{
  "image_size": 64,
  "conditioning": "none",
  "cond_dim": 256,
  "qk_norm": false,
  "num_experts": 16,
  "optimizer": "soap"
}
Rows from expert 1 of block 3, named by matrix and row number. Rows with one number belong to one neuron. Each number is 200 + 40 x the weight over its row's rms, rounded and kept within 0 to 999. All counts start at 0. After the name is the row's rms in percent of the matrix's.
# gate: expert gate (model.blocks.3.mlp.gate, 16x64x128), inputs 64-127
# up: expert up (model.blocks.3.mlp.up, 16x64x128), inputs 64-127
# down: expert down (model.blocks.3.mlp.down, 16x128x64, transposed), outputs 64-127
gate.26,092,262,179,158,247,145,227,207,182,240,107,240,185,277,233,213,181,223,156,74,154,218,183,161,206,167,177,199,176,186,240,221,222,159,249,169,280,181,173,202,192,243,185,190,257,247,190,208,199,185,253,178,207,226,242,168,113,243,132,171,206,102,153,219,175
up.26,089,195,174,183,172,186,188,143,204,219,137,131,210,201,157,242,196,186,173,241,208,240,257,272,173,183,155,172,226,226,236,198,192,203,146,265,185,240,185,210,215,216,199,174,185,175,211,227,184,208,216,210,195,185,184,193,214,113,157,143,229,305,164,247,188
down.26,105,137,194,231,197,255,159,197,145,203,174,194,175,218,173,186,271,219,189,287,153,181,173,255,188,167,202,191,110,220,220,222,299,224,189,259,181,237,134,185,250,210,203,271,183,241,251,182,244,183,178,213,213,170,178,174,185,172,193,139,113,194,170,192,213
gate.27,105,243,262,168,261,200,213,260,152,262,222,158,215,188,134,211,157,128,140,156,186,305,252,183,141,140,175,151,127,213,263,182,216,245,209,268,209,180,240,195,198,279,139,310,172,184,264,225,192,143,204,179,188,162,271,205,177,205,197,243,264,166,222,218,114
up.27,099,209,241,159,187,225,168,253,186,217,178,98,142,193,200,234,189,202,206,96,306,253,266,233,165,281,197,155,158,250,183,184,191,205,204,249,151,215,230,164,159,144,201,278,226,154,254,188,230,193,251,170,204,225,247,280,247,184,250,221,196,212,202,243,201
down.27,095,144,197,157,174,191,233,224,251,150,208,284,171,207,219,154,210,184,225,149,243,264,177,112,137,170,210,230,177,230,242,191,233,153,199,148,172,190,223,194,239,184,158,185,229,229,187,193,175,198,250,293,231,108,191,134,189,146,131,195,224,239,180,245,183
gate.28,094,221,133,170,197,230,136,127,249,173,236,225,255,139,242,249,127,166,189,201,177,270,178,154,253,184,190,194,125,212,237,152,264,160,265,218,210,183,203,222,198,153,239,116,185,185,118,221,210,179,175,281,159,164,252,183,224,208,162,210,171,165,262,196,146
up.28,095,268,224,196,148,169,187,194,170,250,265,202,188,254,187,184,164,240,247,213,209,186,116,264,218,186,183,194,224,192,183,252,152,245,274,256,176,189,206,243,220,217,154,277,232,168,215,179,195,131,199,216,173,246,163,285,109,267,266,176,87,211,235,237,194
down.28,119,146,171,204,162,203,221,252,212,226,205,201,229,151,230,206,208,176,210,245,185,234,109,200,226,155,155,242,185,98,244,205,303,228,157,263,183,200,247,149,147,268,245,210,234,236,157,218,198,149,222,196,248,263,200,176,229,185,122,253,211,267,225,154,206
gate.29,085,245,176,273,204,223,261,187,232,167,181,274,174,156,139,124,165,222,204,234,238,189,233,228,197,199,155,175,97,166,201,199,172,247,185,295,243,232,169,177,241,169,172,187,213,257,201,204,174,134,191,184,123,224,219,167,174,176,144,208,201,198,240,175,200
up.29,085,206,258,218,194,230,175,226,218,140,223,214,253,170,259,249,262,244,225,172,288,225,236,192,199,269,248,236,210,253,171,232,199,225,173,164,158,224,237,202,199,171,116,79,127,175,234,188,217,186,198,198,167,154,294,219,147,172,216,200,151,230,161,173,184
down.29,099,282,251,208,138,162,234,184,186,132,189,220,210,111,142,200,199,201,295,176,165,175,187,200,193,204,187,221,199,180,186,215,178,251,227,182,175,171,191,278,179,184,262,165,197,197,164,203,192,137,244,187,249,151,263,160,232,200,177,169,159,140,185,168,180
gate.30,094,218,181,224,191,200,191,192,205,185,146,229,155,179,228,181,203,168,197,190,142,281,263,226,144,188,152,236,206,192,164,193,236,195,154,258,232,186,210,232,203,210,205,296,105,217,119,179,203,134,211,233,204,190,150,226,135,140,173,320,273,221,186,177,241
up.30,087,164,175,211,253,175,201,224,154,237,257,272,148,206,174,115,202,180,151,230,203,203,220,164,228,247,249,147,216,256,217,224,243,201,239,222,164,185,209,152,99,148,269,270,275,212,154,142,189,234,251,168,211,209,219,170,209,219,238,221,208,252,151,214,220
down.30,098,197,243,184,163,216,168,219,215,178,193,188,239,130,210,190,146,227,188,289,217,145,170,144,161,212,185,167,185,207,200,190,224,250,196,179,181,154,214,199,263,140,149,76,198,231,228,257,178,223,201,148,239,165,182,187,186,206,187,247,237,230,225,159,201
gate.31,115,220,156,271,279,170,134,255,202,199,204,208,305,243,225,176,179,221,175,210,188,160,158,232,205,226,189,206,269,131,255,183,192,200,200,255,249,217,206,220,220,195,163,252,201,178,207,220,163,165,221,141,203,202,221,148,174,224,223,147,98,201,178,208,164
up.31,108,199,264,130,120,203,208,146,152,195,175,189,136,175,180,199,202,144,194,208,215,225,227,188,188,212,180,220,169,289,169,206,157,237,232,194,227,188,197,198,156,223,148,159,201,254,186,181,230,159,213,237,136,204,194,293,216,219,209,294,315,231,260,135,250
down.31,113,173,199,253,181,211,290,172,170,186,235,162,182,176,263,199,218,192,127,281,171,242,188,290,217,249,216,204,114,116,172,206,182,188,209,199,187,203,176,172,177,223,161,270,166,220,202,250,200,154,223,234,173,195,235,96,216,215,157,139,116,150,207,223,248
gate.32,081,156,212,241,213,165,200,223,189,191,218,262,252,191,229,217,92,146,199,223,214,193,220,162,220,217,158,163,234,211,199,164,242,215,158,273,175,298,206,141,172,230,215,163,211,257,214,253,219,176,256,192,164,175,174,163,185,159,216,191,231,219,191,110,203
up.32,104,229,141,215,169,183,247,235,179,194,165,108,212,271,223,221,175,174,150,187,216,247,236,194,136,176,198,305,105,159,234,226,182,198,185,195,251,193,200,189,221,153,202,127,172,149,224,211,211,208,224,160,173,365,158,209,171,164,171,202,346,237,120,161,203
down.32,128,156,201,218,164,207,199,167,241,177,174,243,218,249,140,209,141,183,163,134,187,244,163,160,167,163,219,325,205,146,190,168,183,237,202,227,207,236,168,220,171,268,211,76,200,244,140,203,171,161,212,200,233,386,226,233,185,252,183,234,271,203,138,192,210
gate.33,074,199,274,166,160,144,193,121,164,150,108,200,195,219,218,250,147,209,226,197,216,194,199,193,144,178,206,242,203,281,224,195,203,247,245,181,217,239,205,173,225,211,178,177,279,168,170,212,202,167,255,194,175,217,168,173,246,179,174,197,219,151,189,247,285
up.33,080,227,196,246,237,178,144,188,142,220,245,220,281,194,182,142,204,252,215,182,181,197,188,147,218,188,190,203,296,250,152,262,144,125,213,212,192,224,129,200,139,203,276,207,197,202,233,173,229,249,183,226,150,289,255,186,193,198,216,230,204,247,147,92,164
down.33,090,317,198,204,183,208,199,209,194,202,221,209,218,190,240,156,179,169,192,158,215,180,179,154,216,166,224,246,196,234,193,178,232,208,234,177,142,194,229,191,143,203,245,236,225,230,261,229,219,160,97,211,220,290,155,173,231,193,194,276,261,221,212,186,204
gate.34,105,154,233,222,160,180,158,93,176,188,178,170,145,217,237,243,241,227,155,160,155,215,213,200,166,249,213,183,197,224,227,177,217,197,178,150,260,167,276,139,162,251,218,195,170,197,225,222,191,201,237,189,198,263,207,171,185,123,227,217,259,167,249,272,252
up.34,088,188,236,265,205,187,212,172,131,195,249,156,128,246,238,203,270,280,175,221,151,233,173,94,152,151,217,250,182,208,246,225,162,201,170,130,245,205,126,171,186,248,225,192,242,246,207,214,228,216,267,203,117,226,168,203,244,190,265,278,179,157,238,217,217
down.34,091,199,130,233,240,140,251,155,192,188,177,209,173,251,148,157,234,187,198,254,206,135,220,116,190,237,240,187,209,266,181,233,242,195,225,225,253,144,134,209,146,144,225,163,133,259,225,261,253,214,183,102,200,200,273,168,198,234,231,156,171,131,214,223,163
gate.35,080,239,183,184,167,216,228,185,177,183,193,201,262,232,213,170,135,184,211,228,205,197,142,192,227,267,201,186,146,183,201,237,251,194,132,225,214,211,143,195,244,221,209,79,191,251,222,145,176,133,153,212,211,192,236,226,122,108,200,173,208,200,148,126,241
up.35,087,186,206,196,251,219,227,215,321,210,256,166,147,268,185,234,191,172,242,213,219,164,214,172,186,189,202,211,202,219,194,190,224,244,206,210,163,247,240,204,180,189,194,208,199,182,227,196,194,130,214,203,199,258,152,186,216,68,202,196,86,172,92,187,251
down.35,100,253,211,213,267,142,183,209,100,175,175,163,191,230,174,158,230,271,298,269,236,235,220,102,225,260,231,270,254,248,229,250,186,220,178,216,197,215,175,221,223,151,201,247,189,203,217,228,226,195,241,174,176,186,196,176,199,251,265,194,110,250,88,263,229
gate.36,083,297,194,225,217,239,309,187,182,255,209,151,120,232,187,171,189,195,235,183,209,170,266,192,202,89,159,210,175,240,193,263,224,176,166,160,227,229,199,197,216,150,119,241,212,175,180,138,208,181,175,169,177,194,267,196,211,206,199,225,255,222,203,331,168
up.36,080,111,206,237,225,210,97,155,242,152,241,237,262,221,212,238,195,226,160,200,148,219,161,197,177,298,222,215,249,191,191,148,134,159,256,260,165,205,177,183,121,228,227,200,172,292,215,217,187,212,192,250,185,210,170,210,186,210,230,130,216,231,170,161,221
down.36,085,304,237,194,187,204,155,185,132,161,159,208,205,263,217,246,250,223,203,232,269,208,199,172,226,205,161,228,209,230,179,154,253,227,186,236,223,264,191,200,201,160,183,247,167,259,255,155,220,214,192,172,172,221,272,223,169,177,207,193,330,251,190,96,256
gate.37,104,177,153,250,182,159,188,255,190,184,199,157,187,262,208,183,230,144,202,140,141,179,178,93,258,177,181,155,284,215,220,220,207,184,192,151,194,248,245,144,230,164,184,228,235,178,208,264,223,167,165,225,173,194,176,245,99,256,230,134,176,172,136,251,141
up.37,088,128,143,215,198,196,192,294,212,250,192,274,169,164,193,111,283,210,147,156,132,193,191,128,227,171,190,226,232,238,250,213,180,201,198,167,207,295,155,222,238,124,206,234,271,239,161,245,221,236,216,185,211,162,244,247,110,291,255,258,175,175,146,236,184
down.37,084,183,181,169,184,180,248,189,207,228,153,191,169,171,229,188,250,137,162,212,184,250,259,339,153,201,230,231,217,270,193,213,194,189,202,205,235,237,193,200,297,227,178,160,288,195,174,154,204,170,179,155,213,218,129,233,167,151,235,171,289,220,158,193,210
gate.38,090,159,172,201,272,252,112,112,239,185,185,96,201,210,243,218,183,179,201,168,224,261,235,162,190,129,247,266,215,168,229,192,170,183,181,229,197,247,153,225,194,186,150,154,165,136,225,258,191,198,261,246,184,179,163,266,249,182,185,258,201,138,202,249,162
up.38,098,229,203,221,123,155,178,183,285,223,235,212,244,226,268,163,197,177,217,224,219,260,135,249,216,237,170,225,228,253,169,202,323,226,186,219,180,223,237,158,155,198,229,193,220,205,145,178,148,204,224,151,177,215,247,103,288,215,204,138,111,135,165,144,212
down.38,095,227,200,175,155,156,246,192,96,164,210,195,261,249,170,171,174,202,185,192,191,174,209,201,218,212,279,219,116,291,172,191,241,146,153,220,195,135,286,180,136,173,110,261,159,215,170,223,228,149,149,181,215,218,178,239,152,196,186,255,132,260,201,215,175
gate.39,081,198,172,119,188,81,253,228,250,183,275,185,172,202,219,202,148,190,196,182,200,196,236,148,228,190,152,197,228,214,137,150,276,171,217,229,205,162,233,175,165,217,238,216,253,218,207,259,185,110,177,185,193,235,191,207,209,182,171,256,198,154,263,263,240
up.39,095,192,224,168,195,156,220,147,280,231,173,256,206,164,175,251,160,184,141,161,282,157,256,209,182,226,207,189,201,233,224,195,197,201,185,145,187,242,164,237,200,252,226,202,208,205,172,170,144,126,206,196,190,224,255,122,190,134,176,210,216,130,189,219,205
down.39,081,263,286,180,195,237,266,134,138,127,247,163,167,245,157,205,227,219,191,234,200,140,207,209,155,163,225,188,214,183,255,198,197,214,202,187,244,224,250,179,240,198,178,156,200,173,166,226,215,255,98,179,167,296,190,213,275,213,215,192,272,225,216,178,178
gate.40,098,148,154,203,230,203,261,166,103,263,233,228,120,182,186,195,209,235,162,136,149,160,200,187,185,244,163,192,148,191,159,175,203,256,183,177,228,221,171,193,243,157,221,276,192,188,179,134,240,198,167,226,222,109,263,204,141,186,221,189,249,131,205,188,159
up.40,094,204,231,171,192,161,72,180,213,159,151,257,222,220,183,233,208,204,171,239,234,227,175,220,174,178,239,241,241,195,171,211,196,118,198,171,188,231,137,199,151,239,207,175,179,270,222,182,148,168,184,191,210,220,135,182,293,214,178,227,169,259,176,265,283
down.40,095,165,197,179,208,195,226,196,243,232,174,173,153,216,233,174,245,188,228,215,242,153,155,188,214,139,211,231,166,186,176,271,187,124,214,151,206,210,278,169,219,109,217,187,248,246,241,114,171,195,158,236,130,165,211,227,166,210,192,213,216,174,260,178,212
gate.41,099,216,139,184,236,127,194,273,174,239,293,233,212,244,184,196,171,149,178,241,183,222,212,216,284,182,123,197,201,201,249,180,246,151,161,190,164,222,240,162,167,167,164,205,222,308,116,243,233,146,246,179,232,158,182,181,108,223,194,135,171,257,168,215,222
up.41,103,205,229,195,259,171,249,333,163,208,282,179,197,204,200,193,248,231,250,205,183,141,174,246,295,191,187,232,164,165,236,196,154,197,210,205,127,208,247,203,213,162,220,224,244,198,142,191,239,191,226,181,221,187,190,235,156,159,159,157,183,245,190,275,211
down.41,085,173,190,187,174,230,196,184,212,217,107,214,195,209,220,233,201,225,228,252,184,203,250,228,221,191,224,145,250,238,210,247,162,174,209,129,246,246,116,206,266,204,198,157,212,189,169,172,231,130,236,168,133,179,215,232,139,201,238,149,284,176,164,141,242
gate.42,091,147,256,290,197,205,103,200,146,233,155,139,189,234,143,294,256,177,149,243,161,221,161,219,161,186,232,160,212,158,197,211,108,269,141,154,239,298,205,224,213,191,242,217,230,200,145,213,118,211,145,230,202,157,167,190,135,214,203,156,199,177,215,176,195
up.42,082,139,169,142,203,245,156,132,292,249,216,237,181,222,231,251,203,178,232,209,223,146,222,201,251,190,174,195,155,221,134,240,223,194,143,165,228,231,179,208,250,205,184,330,156,186,145,191,147,146,269,213,253,179,241,186,142,252,204,185,169,182,171,208,262
down.42,104,199,205,210,185,154,134,171,142,162,231,106,159,181,147,214,166,202,263,240,233,259,142,211,183,194,197,174,196,166,177,173,173,136,278,263,207,184,224,197,169,226,205,264,216,122,146,208,242,215,241,214,219,184,168,181,169,226,196,150,222,235,197,232,130
gate.43,112,189,110,251,213,181,175,261,196,150,208,158,194,184,134,242,188,185,243,148,151,216,214,227,217,130,198,166,232,150,192,196,207,150,237,231,223,164,293,214,164,141,256,239,265,215,129,197,211,127,212,227,218,177,185,233,180,150,219,183,159,211,208,126,213
up.43,097,153,210,145,153,178,151,183,176,180,251,93,219,191,244,166,175,185,202,279,144,257,218,122,186,220,218,223,203,283,170,205,167,238,233,154,171,237,162,237,227,205,206,141,133,240,166,216,203,266,153,164,151,189,184,178,236,206,197,215,247,198,215,232,304
down.43,102,226,190,191,295,208,198,183,224,180,156,138,154,253,238,176,231,230,195,96,171,237,195,316,194,189,179,180,201,264,178,181,211,138,233,133,165,175,134,196,256,191,182,164,163,169,201,283,227,191,245,216,164,181,133,229,192,152,189,241,205,187,190,172,291
gate.44,098,212,204,201,181,197,181,228,205,213,138,174,204,208,172,185,218,197,195,151,206,232,120,283,239,162,167,227,147,261,214,222,136,203,325,144,190,239,171,205,252,239,234,187,191,166,114,240,233,177,230,172,192,178,173,171,172,228,189,156,154,191,118,207,243
up.44,099,206,209,242,226,256,180,219,170,196,199,199,213,230,193,132,293,184,162,206,194,259,202,277,228,181,208,99,188,215,234,216,205,247,238,150,218,258,281,169,210,240,184,208,255,191,178,233,246,71,245,179,220,202,183,132,177,124,167,110,139,266,168,249,186
down.44,122,258,264,205,226,185,181,162,143,193,175,198,252,112,229,174,213,230,204,277,181,217,230,200,209,226,226,84,240,186,185,258,232,215,217,199,243,228,158,206,161,210,149,191,192,187,229,215,190,208,210,181,218,173,223,176,175,199,230,266,211,184,218,217,219
gate.45,102,158,256,187,256,141,237,201,212,187,182,203,315,169,206,203,195,249,216,223,195,257,151,170,205,245,194,233,147,231,212,143,226,186,225,169,270,157,135,204,278,252,195,184,154,142,116,240,191,198,256,240,257,181,214,137,195,178,251,273,224,167,175,226,159
up.45,107,179,251,184,251,101,134,276,215,235,257,208,198,169,216,205,193,217,201,173,248,257,160,284,192,240,205,213,186,202,204,227,193,212,205,146,157,250,127,221,234,201,258,95,177,202,120,189,185,200,233,235,193,185,244,117,194,97,163,188,204,236,204,222,158
down.45,110,176,200,204,163,229,230,249,202,158,229,191,190,279,160,205,202,210,156,191,226,162,220,89,213,229,208,203,137,197,190,250,233,159,179,202,139,245,128,214,196,172,214,253,220,149,297,195,204,192,160,264,189,247,200,217,190,155,208,211,74,177,190,295,161
gate.46,108,169,163,232,235,203,207,274,150,154,213,173,282,143,146,170,240,228,129,155,184,178,204,195,175,230,217,180,229,190,231,107,195,242,192,197,233,219,216,230,189,195,230,178,201,221,97,137,201,215,277,136,212,181,234,163,152,299,259,97,233,160,150,185,121
up.46,102,255,211,160,223,161,168,220,250,205,173,191,216,196,220,247,188,125,218,229,184,246,202,183,217,184,168,173,188,136,165,251,182,158,228,318,162,159,106,201,217,254,95,231,227,154,263,206,219,176,158,194,252,141,227,203,261,161,180,324,187,252,236,210,256
down.46,087,265,202,251,160,189,169,228,223,199,233,183,238,138,214,203,219,224,189,156,141,203,192,92,209,202,238,235,242,174,148,197,213,161,222,142,205,180,214,179,221,288,211,277,169,152,231,241,183,255,209,248,110,214,168,197,208,213,205,278,211,236,241,174,202
gate.47,107,280,189,268,166,206,222,185,197,228,179,202,171,223,154,155,212,205,190,265,266,167,168,236,200,133,230,305,177,72,215,187,190,237,178,188,208,135,136,152,162,213,163,287,242,213,178,228,197,174,239,199,227,256,197,211,252,140,241,173,141,179,198,228,185
up.47,109,126,220,137,238,104,158,192,252,194,223,207,183,174,233,242,155,280,229,176,130,249,258,160,204,233,253,143,141,283,170,198,190,191,170,192,161,249,279,239,160,188,229,127,170,173,256,177,255,175,220,205,174,152,226,122,179,298,176,178,209,226,168,224,222
down.47,100,153,173,199,241,257,206,182,237,186,267,241,146,125,170,109,180,190,196,146,138,229,206,293,200,175,198,263,225,221,184,172,171,124,237,250,253,205,231,189,157,196,203,301,206,190,268,238,170,170,223,190,203,251,174,177,255,191,224,191,159,192,279,257,255
gate.48,132,234,193,190,188,193,182,311,150,177,235,184,234,223,265,156,91,141,165,231,304,240,239,225,211,211,213,188,231,155,222,183,191,208,167,167,264,262,224,179,184,155,159,145,214,194,157,191,148,200,157,111,165,232,165,228,190,217,213,166,161,285,175,162,134
up.48,115,229,172,157,186,143,190,164,195,180,223,194,184,183,240,195,182,199,183,184,285,224,193,216,238,166,193,129,278,227,157,227,237,185,209,173,265,227,181,220,237,224,182,222,195,149,146,240,248,218,178,200,160,159,150,212,200,227,138,244,219,221,210,191,204
down.48,091,236,215,244,167,191,225,174,231,228,192,244,243,271,239,209,188,213,219,198,209,176,299,148,194,255,195,277,211,190,171,229,214,163,196,167,268,186,168,241,232,234,206,161,227,116,245,195,196,269,230,191,204,212,165,186,218,235,208,133,88,135,207,209,175
gate.49,092,209,225,235,204,228,224,152,191,213,235,126,219,186,184,214,191,151,181,230,187,101,203,196,201,216,202,212,152,152,211,195,246,222,229,176,226,213,211,259,220,175,234,216,188,167,161,187,151,146,223,164,288,249,162,185,251,131,139,184,170,227,244,276,172
up.49,092,245,189,204,151,234,253,243,245,214,140,196,190,282,225,185,138,197,123,236,268,294,202,160,162,177,180,186,220,265,255,197,210,189,134,274,187,211,206,206,246,205,150,201,197,205,284,192,202,180,120,269,146,213,162,191,228,166,233,191,182,210,230,116,191
down.49,104,216,161,258,247,170,252,199,227,210,153,222,177,256,223,224,104,153,82,164,184,223,235,231,219,243,211,112,224,221,216,194,151,239,242,193,243,182,184,198,208,203,186,235,166,244,172,208,215,157,222,174,187,187,171,223,334,224,179,234,199,211,101,174,120
gate.50,114,217,205,219,209,204,170,245,229,151,193,193,176,142,266,293,197,263,167,185,176,152,193,176,240,175,193,159,149,212,218,176,227,213,255,184,90,165,184,219,202,161,275,232,195,163,196,137,226,213,206,196,191,229,173,259,242,173,129,273,173,147,237,251,203
up.50,096,185,205,208,223,202,232,182,227,268,160,216,213,242,171,137,125,151,215,189,226,212,221,180,196,187,233,240,190,49,212,186,184,228,142,175,208,161,184,145,170,173,202,183,188,255,241,225,243,184,172,204,179,217,202,153,172,162,184,142,238,177,195,216,158
down.50,084,256,161,206,218,159,261,202,269,252,144,209,206,178,213,207,285,225,206,220,179,187,157,280,212,297,163,87,226,190,167,200,159,247,173,176,188,248,150,228,240,167,215,125,193,227,236,244,190,166,189,159,187,198,276,245,214,171,172,184,289,171,159,227,239
gate.51,079,240,139,171,175,171,216,201,194,195,223,180,158,202,289,188,139,233,157,165,244,155,220,175,259,219,177,203,207,250,244,202,154,145,218,270,243,211,248,212,184,195,137,138,274,125,191,221,178,139,197,259,116,158,264,241,201,123,202,204,274,154,208,189,225
up.51,083,146,201,185,187,188,160,177,176,175,167,167,226,316,161,244,172,206,176,231,254,205,239,176,228,240,288,131,204,217,123,200,219,209,224,181,141,183,228,179,280,223,214,223,153,176,267,241,207,177,207,210,193,184,204,152,233,170,180,129,172,277,196,231,170
down.51,090,215,234,184,292,212,249,191,190,228,214,239,160,146,174,138,166,236,176,190,190,171,262,242,208,205,257,233,222,254,155,222,161,145,182,270,169,166,229,179,253,149,229,177,201,165,183,307,253,225,167,232,195,143,243,177,225,183,280,210,170,231,177,231,228
gate.52,096,192,135,202,212,240,206,159,228,251,270,155,191,220,288,232,192,218,136,205,181,148,161,243,148,206,211,165,166,214,212,138,99,187,229,192,219,172,160,186,194,198,209,201,242,214,210,184,140,190,193,224,272,251,144,207,171,172,196,248,166,210,226,304,163
up.52,118,216,210,169,235,140,219,88,219,182,221,214,228,191,233,260,187,141,197,190,174,184,197,220,207,254,194,173,246,193,165,142,181,219,225,229,165,231,313,192,210,282,173,281,169,244,188,160,172,210,233,239,155,204,207,172,235,204,224,135,122,158,177,181,262
down.52,100,200,138,223,232,198,118,184,244,196,169,178,230,129,151,217,168,149,175,161,248,211,193,137,158,247,146,149,253,207,219,258,168,268,160,259,229,214,226,198,206,182,199,205,137,176,170,203,90,204,189,160,178,191,187,210,146,161,195,266,170,200,204,208,183
gate.53,114,159,171,201,188,230,153,238,260,231,177,142,178,225,181,170,259,231,137,211,239,193,284,184,256,170,268,180,230,253,183,191,130,229,153,173,176,179,197,218,265,163,211,327,220,239,179,133,221,202,279,185,176,183,141,245,90,186,227,173,158,150,224,180,242
up.53,121,189,226,238,221,150,219,285,259,213,270,205,229,249,181,202,172,169,185,253,266,210,237,223,227,191,222,274,228,184,193,204,93,225,176,101,157,277,219,247,151,194,165,226,197,239,191,183,179,123,171,188,141,213,185,166,132,142,181,151,175,210,202,213,242
down.53,095,209,181,220,173,194,138,247,267,233,186,159,161,204,172,214,161,180,198,135,270,220,259,224,175,218,174,207,230,246,193,214,153,253,124,245,193,206,242,215,206,224,200,102,183,273,209,177,242,212,182,207,181,255,184,145,191,139,192,204,147,152,172,190,154
gate.54,068,232,225,225,293,100,187,132,231,273,217,205,137,164,202,236,171,248,248,214,233,196,214,242,148,166,194,121,199,233,160,259,164,209,238,199,210,179,193,228,121,240,128,160,197,153,144,120,207,150,198,222,183,140,191,181,231,232,139,295,204,222,217,178,190
up.54,109,201,158,193,224,150,173,171,130,194,204,212,220,253,233,224,192,161,158,232,214,244,205,228,230,251,174,151,188,197,249,216,147,174,213,233,189,175,195,242,27,195,143,208,157,202,158,218,179,177,282,210,211,236,197,179,260,143,210,196,351,275,241,132,216
down.54,133,219,174,204,126,248,210,199,288,168,195,227,225,228,135,198,188,174,150,247,181,276,202,218,173,185,248,103,243,197,196,167,227,175,238,205,224,179,183,191,317,149,191,208,224,212,138,177,190,210,215,172,180,263,204,164,171,261,207,233,305,140,275,189,196
gate.55,100,171,199,239,252,225,210,177,141,224,224,159,140,185,219,213,223,200,237,111,197,260,232,188,169,194,284,138,241,163,188,192,273,282,165,196,170,139,145,165,193,221,216,241,262,217,220,274,242,167,248,216,169,247,136,236,201,258,174,194,195,202,221,190,136
up.55,093,190,271,210,256,231,246,259,200,184,226,171,219,133,248,223,236,223,229,240,159,182,176,214,193,295,160,285,219,138,125,228,195,240,208,178,216,185,131,223,209,262,168,191,202,181,228,212,178,227,160,235,177,258,295,197,215,209,212,145,116,168,237,160,223
down.55,095,186,228,180,215,215,288,222,204,195,230,213,129,177,191,183,199,220,231,272,212,123,179,210,208,184,191,276,229,174,219,168,181,265,137,188,188,199,132,197,195,226,218,227,261,205,164,151,236,163,238,188,203,128,191,153,208,242,193,194,68,268,269,228,167
gate.56,118,222,214,143,225,200,208,187,220,184,203,189,311,188,247,206,141,209,188,151,177,159,157,244,181,241,175,239,191,219,200,139,219,212,166,185,182,209,214,137,264,145,185,144,205,231,226,162,202,192,156,212,191,260,171,212,206,220,221,131,129,145,166,232,189
up.56,113,105,198,260,147,212,218,217,221,193,178,175,108,236,203,261,231,193,201,236,212,231,236,175,201,97,186,117,212,152,194,241,212,209,203,158,224,210,161,209,187,223,194,257,211,179,185,193,203,241,213,167,161,156,169,233,191,213,200,296,268,241,218,157,198
down.56,101,179,229,232,247,203,219,155,185,187,220,181,252,213,161,201,226,196,211,191,249,216,230,275,251,177,196,257,225,230,188,204,164,119,163,110,219,220,227,182,107,203,146,117,187,196,157,167,209,298,141,190,193,268,171,181,203,169,179,152,129,240,135,163,189
gate.57,111,263,165,231,125,174,196,243,175,214,187,281,211,215,208,169,82,184,179,251,273,258,156,188,212,227,213,177,128,178,162,179,217,221,205,178,125,147,233,219,216,209,171,272,193,172,279,222,224,160,145,212,171,170,176,187,228,191,166,194,138,217,235,199,185
up.57,104,243,224,177,181,156,166,59,197,165,202,191,191,113,247,194,189,206,197,237,209,201,239,226,153,140,135,222,173,256,196,258,169,135,170,216,300,222,191,150,154,208,166,251,184,225,183,248,193,159,226,176,188,185,274,264,219,222,178,174,156,224,237,189,165
down.57,087,137,242,206,279,187,162,171,214,213,160,244,167,182,217,217,88,178,204,207,305,215,249,175,232,168,196,218,156,192,211,212,186,212,193,244,184,241,212,197,167,174,220,155,201,259,141,275,227,236,262,205,214,188,224,202,192,193,188,221,227,248,169,181,181
gate.58,109,192,150,159,196,173,205,259,194,213,228,219,178,116,160,241,84,227,189,174,194,129,161,193,176,226,197,225,229,154,201,222,240,166,208,157,182,184,261,224,243,207,239,261,178,202,228,229,253,155,138,221,173,166,213,242,234,194,258,167,217,141,243,266,217
up.58,101,126,175,175,229,189,164,200,151,237,234,166,239,224,231,83,276,112,183,196,194,173,237,174,195,243,182,254,161,224,170,178,155,219,224,207,196,201,145,264,167,238,149,201,228,282,180,217,208,203,201,269,232,230,220,129,172,155,239,176,195,244,172,211,201
down.58,079,190,168,209,213,270,205,202,205,163,169,137,207,222,230,174,261,269,231,208,180,198,207,247,238,158,192,110,167,188,218,200,157,219,155,166,227,232,112,180,264,185,242,241,192,187,172,164,246,285,157,208,207,184,205,244,161,208,149,148,282,183,164,142,193
gate.59,101,221,119,196,203,222,143,207,173,206,198,268,210,185,115,220,183,183,165,227,209,190,223,218,171,176,161,137,157,205,282,203,213,183,199,208,256,178,261,173,242,187,213,275,161,210,155,192,168,135,235,212,218,238,225,192,215,164,220,156,151,215,144,189,172
up.59,102,224,173,197,232,161,142,201,190,209,221,195,223,227,168,244,206,181,158,242,253,173,182,288,217,179,143,140,140,229,200,230,216,200,268,146,274,158,245,229,197,184,209,274,173,201,107,227,181,133,189,177,202,275,202,212,224,223,250,235,177,258,124,179,254
down.59,099,180,220,211,165,179,184,178,161,242,247,270,187,158,199,292,242,200,190,212,258,138,226,200,273,190,186,217,134,179,212,235,237,220,194,222,175,223,288,146,165,185,242,82,239,214,263,249,192,243,195,155,200,176,156,186,222,221,220,182,212,149,244,180,97
gate.60,115,250,195,175,176,194,186,231,166,187,186,194,158,213,243,138,146,146,154,174,241,223,222,111,238,240,194,231,212,225,198,197,205,247,197,220,222,229,193,193,189,220,224,220,239,202,233,169,182,173,209,187,175,244,129,189,228,204,184,211,118,281,274,238,199
up.60,108,154,168,204,148,182,227,108,194,233,253,177,194,141,176,207,221,213,133,154,210,205,185,194,206,214,226,230,196,234,257,199,175,216,232,241,196,263,226,230,244,231,263,338,176,209,173,266,165,197,195,231,198,230,188,180,278,219,218,196,139,203,157,222,237
down.60,099,194,179,144,261,163,191,193,231,248,159,139,245,148,290,254,187,178,205,172,217,179,223,296,170,209,231,163,142,189,215,211,168,289,236,251,256,196,212,255,182,260,274,178,154,229,182,244,175,212,152,190,224,82,206,192,233,162,183,210,255,171,144,209,208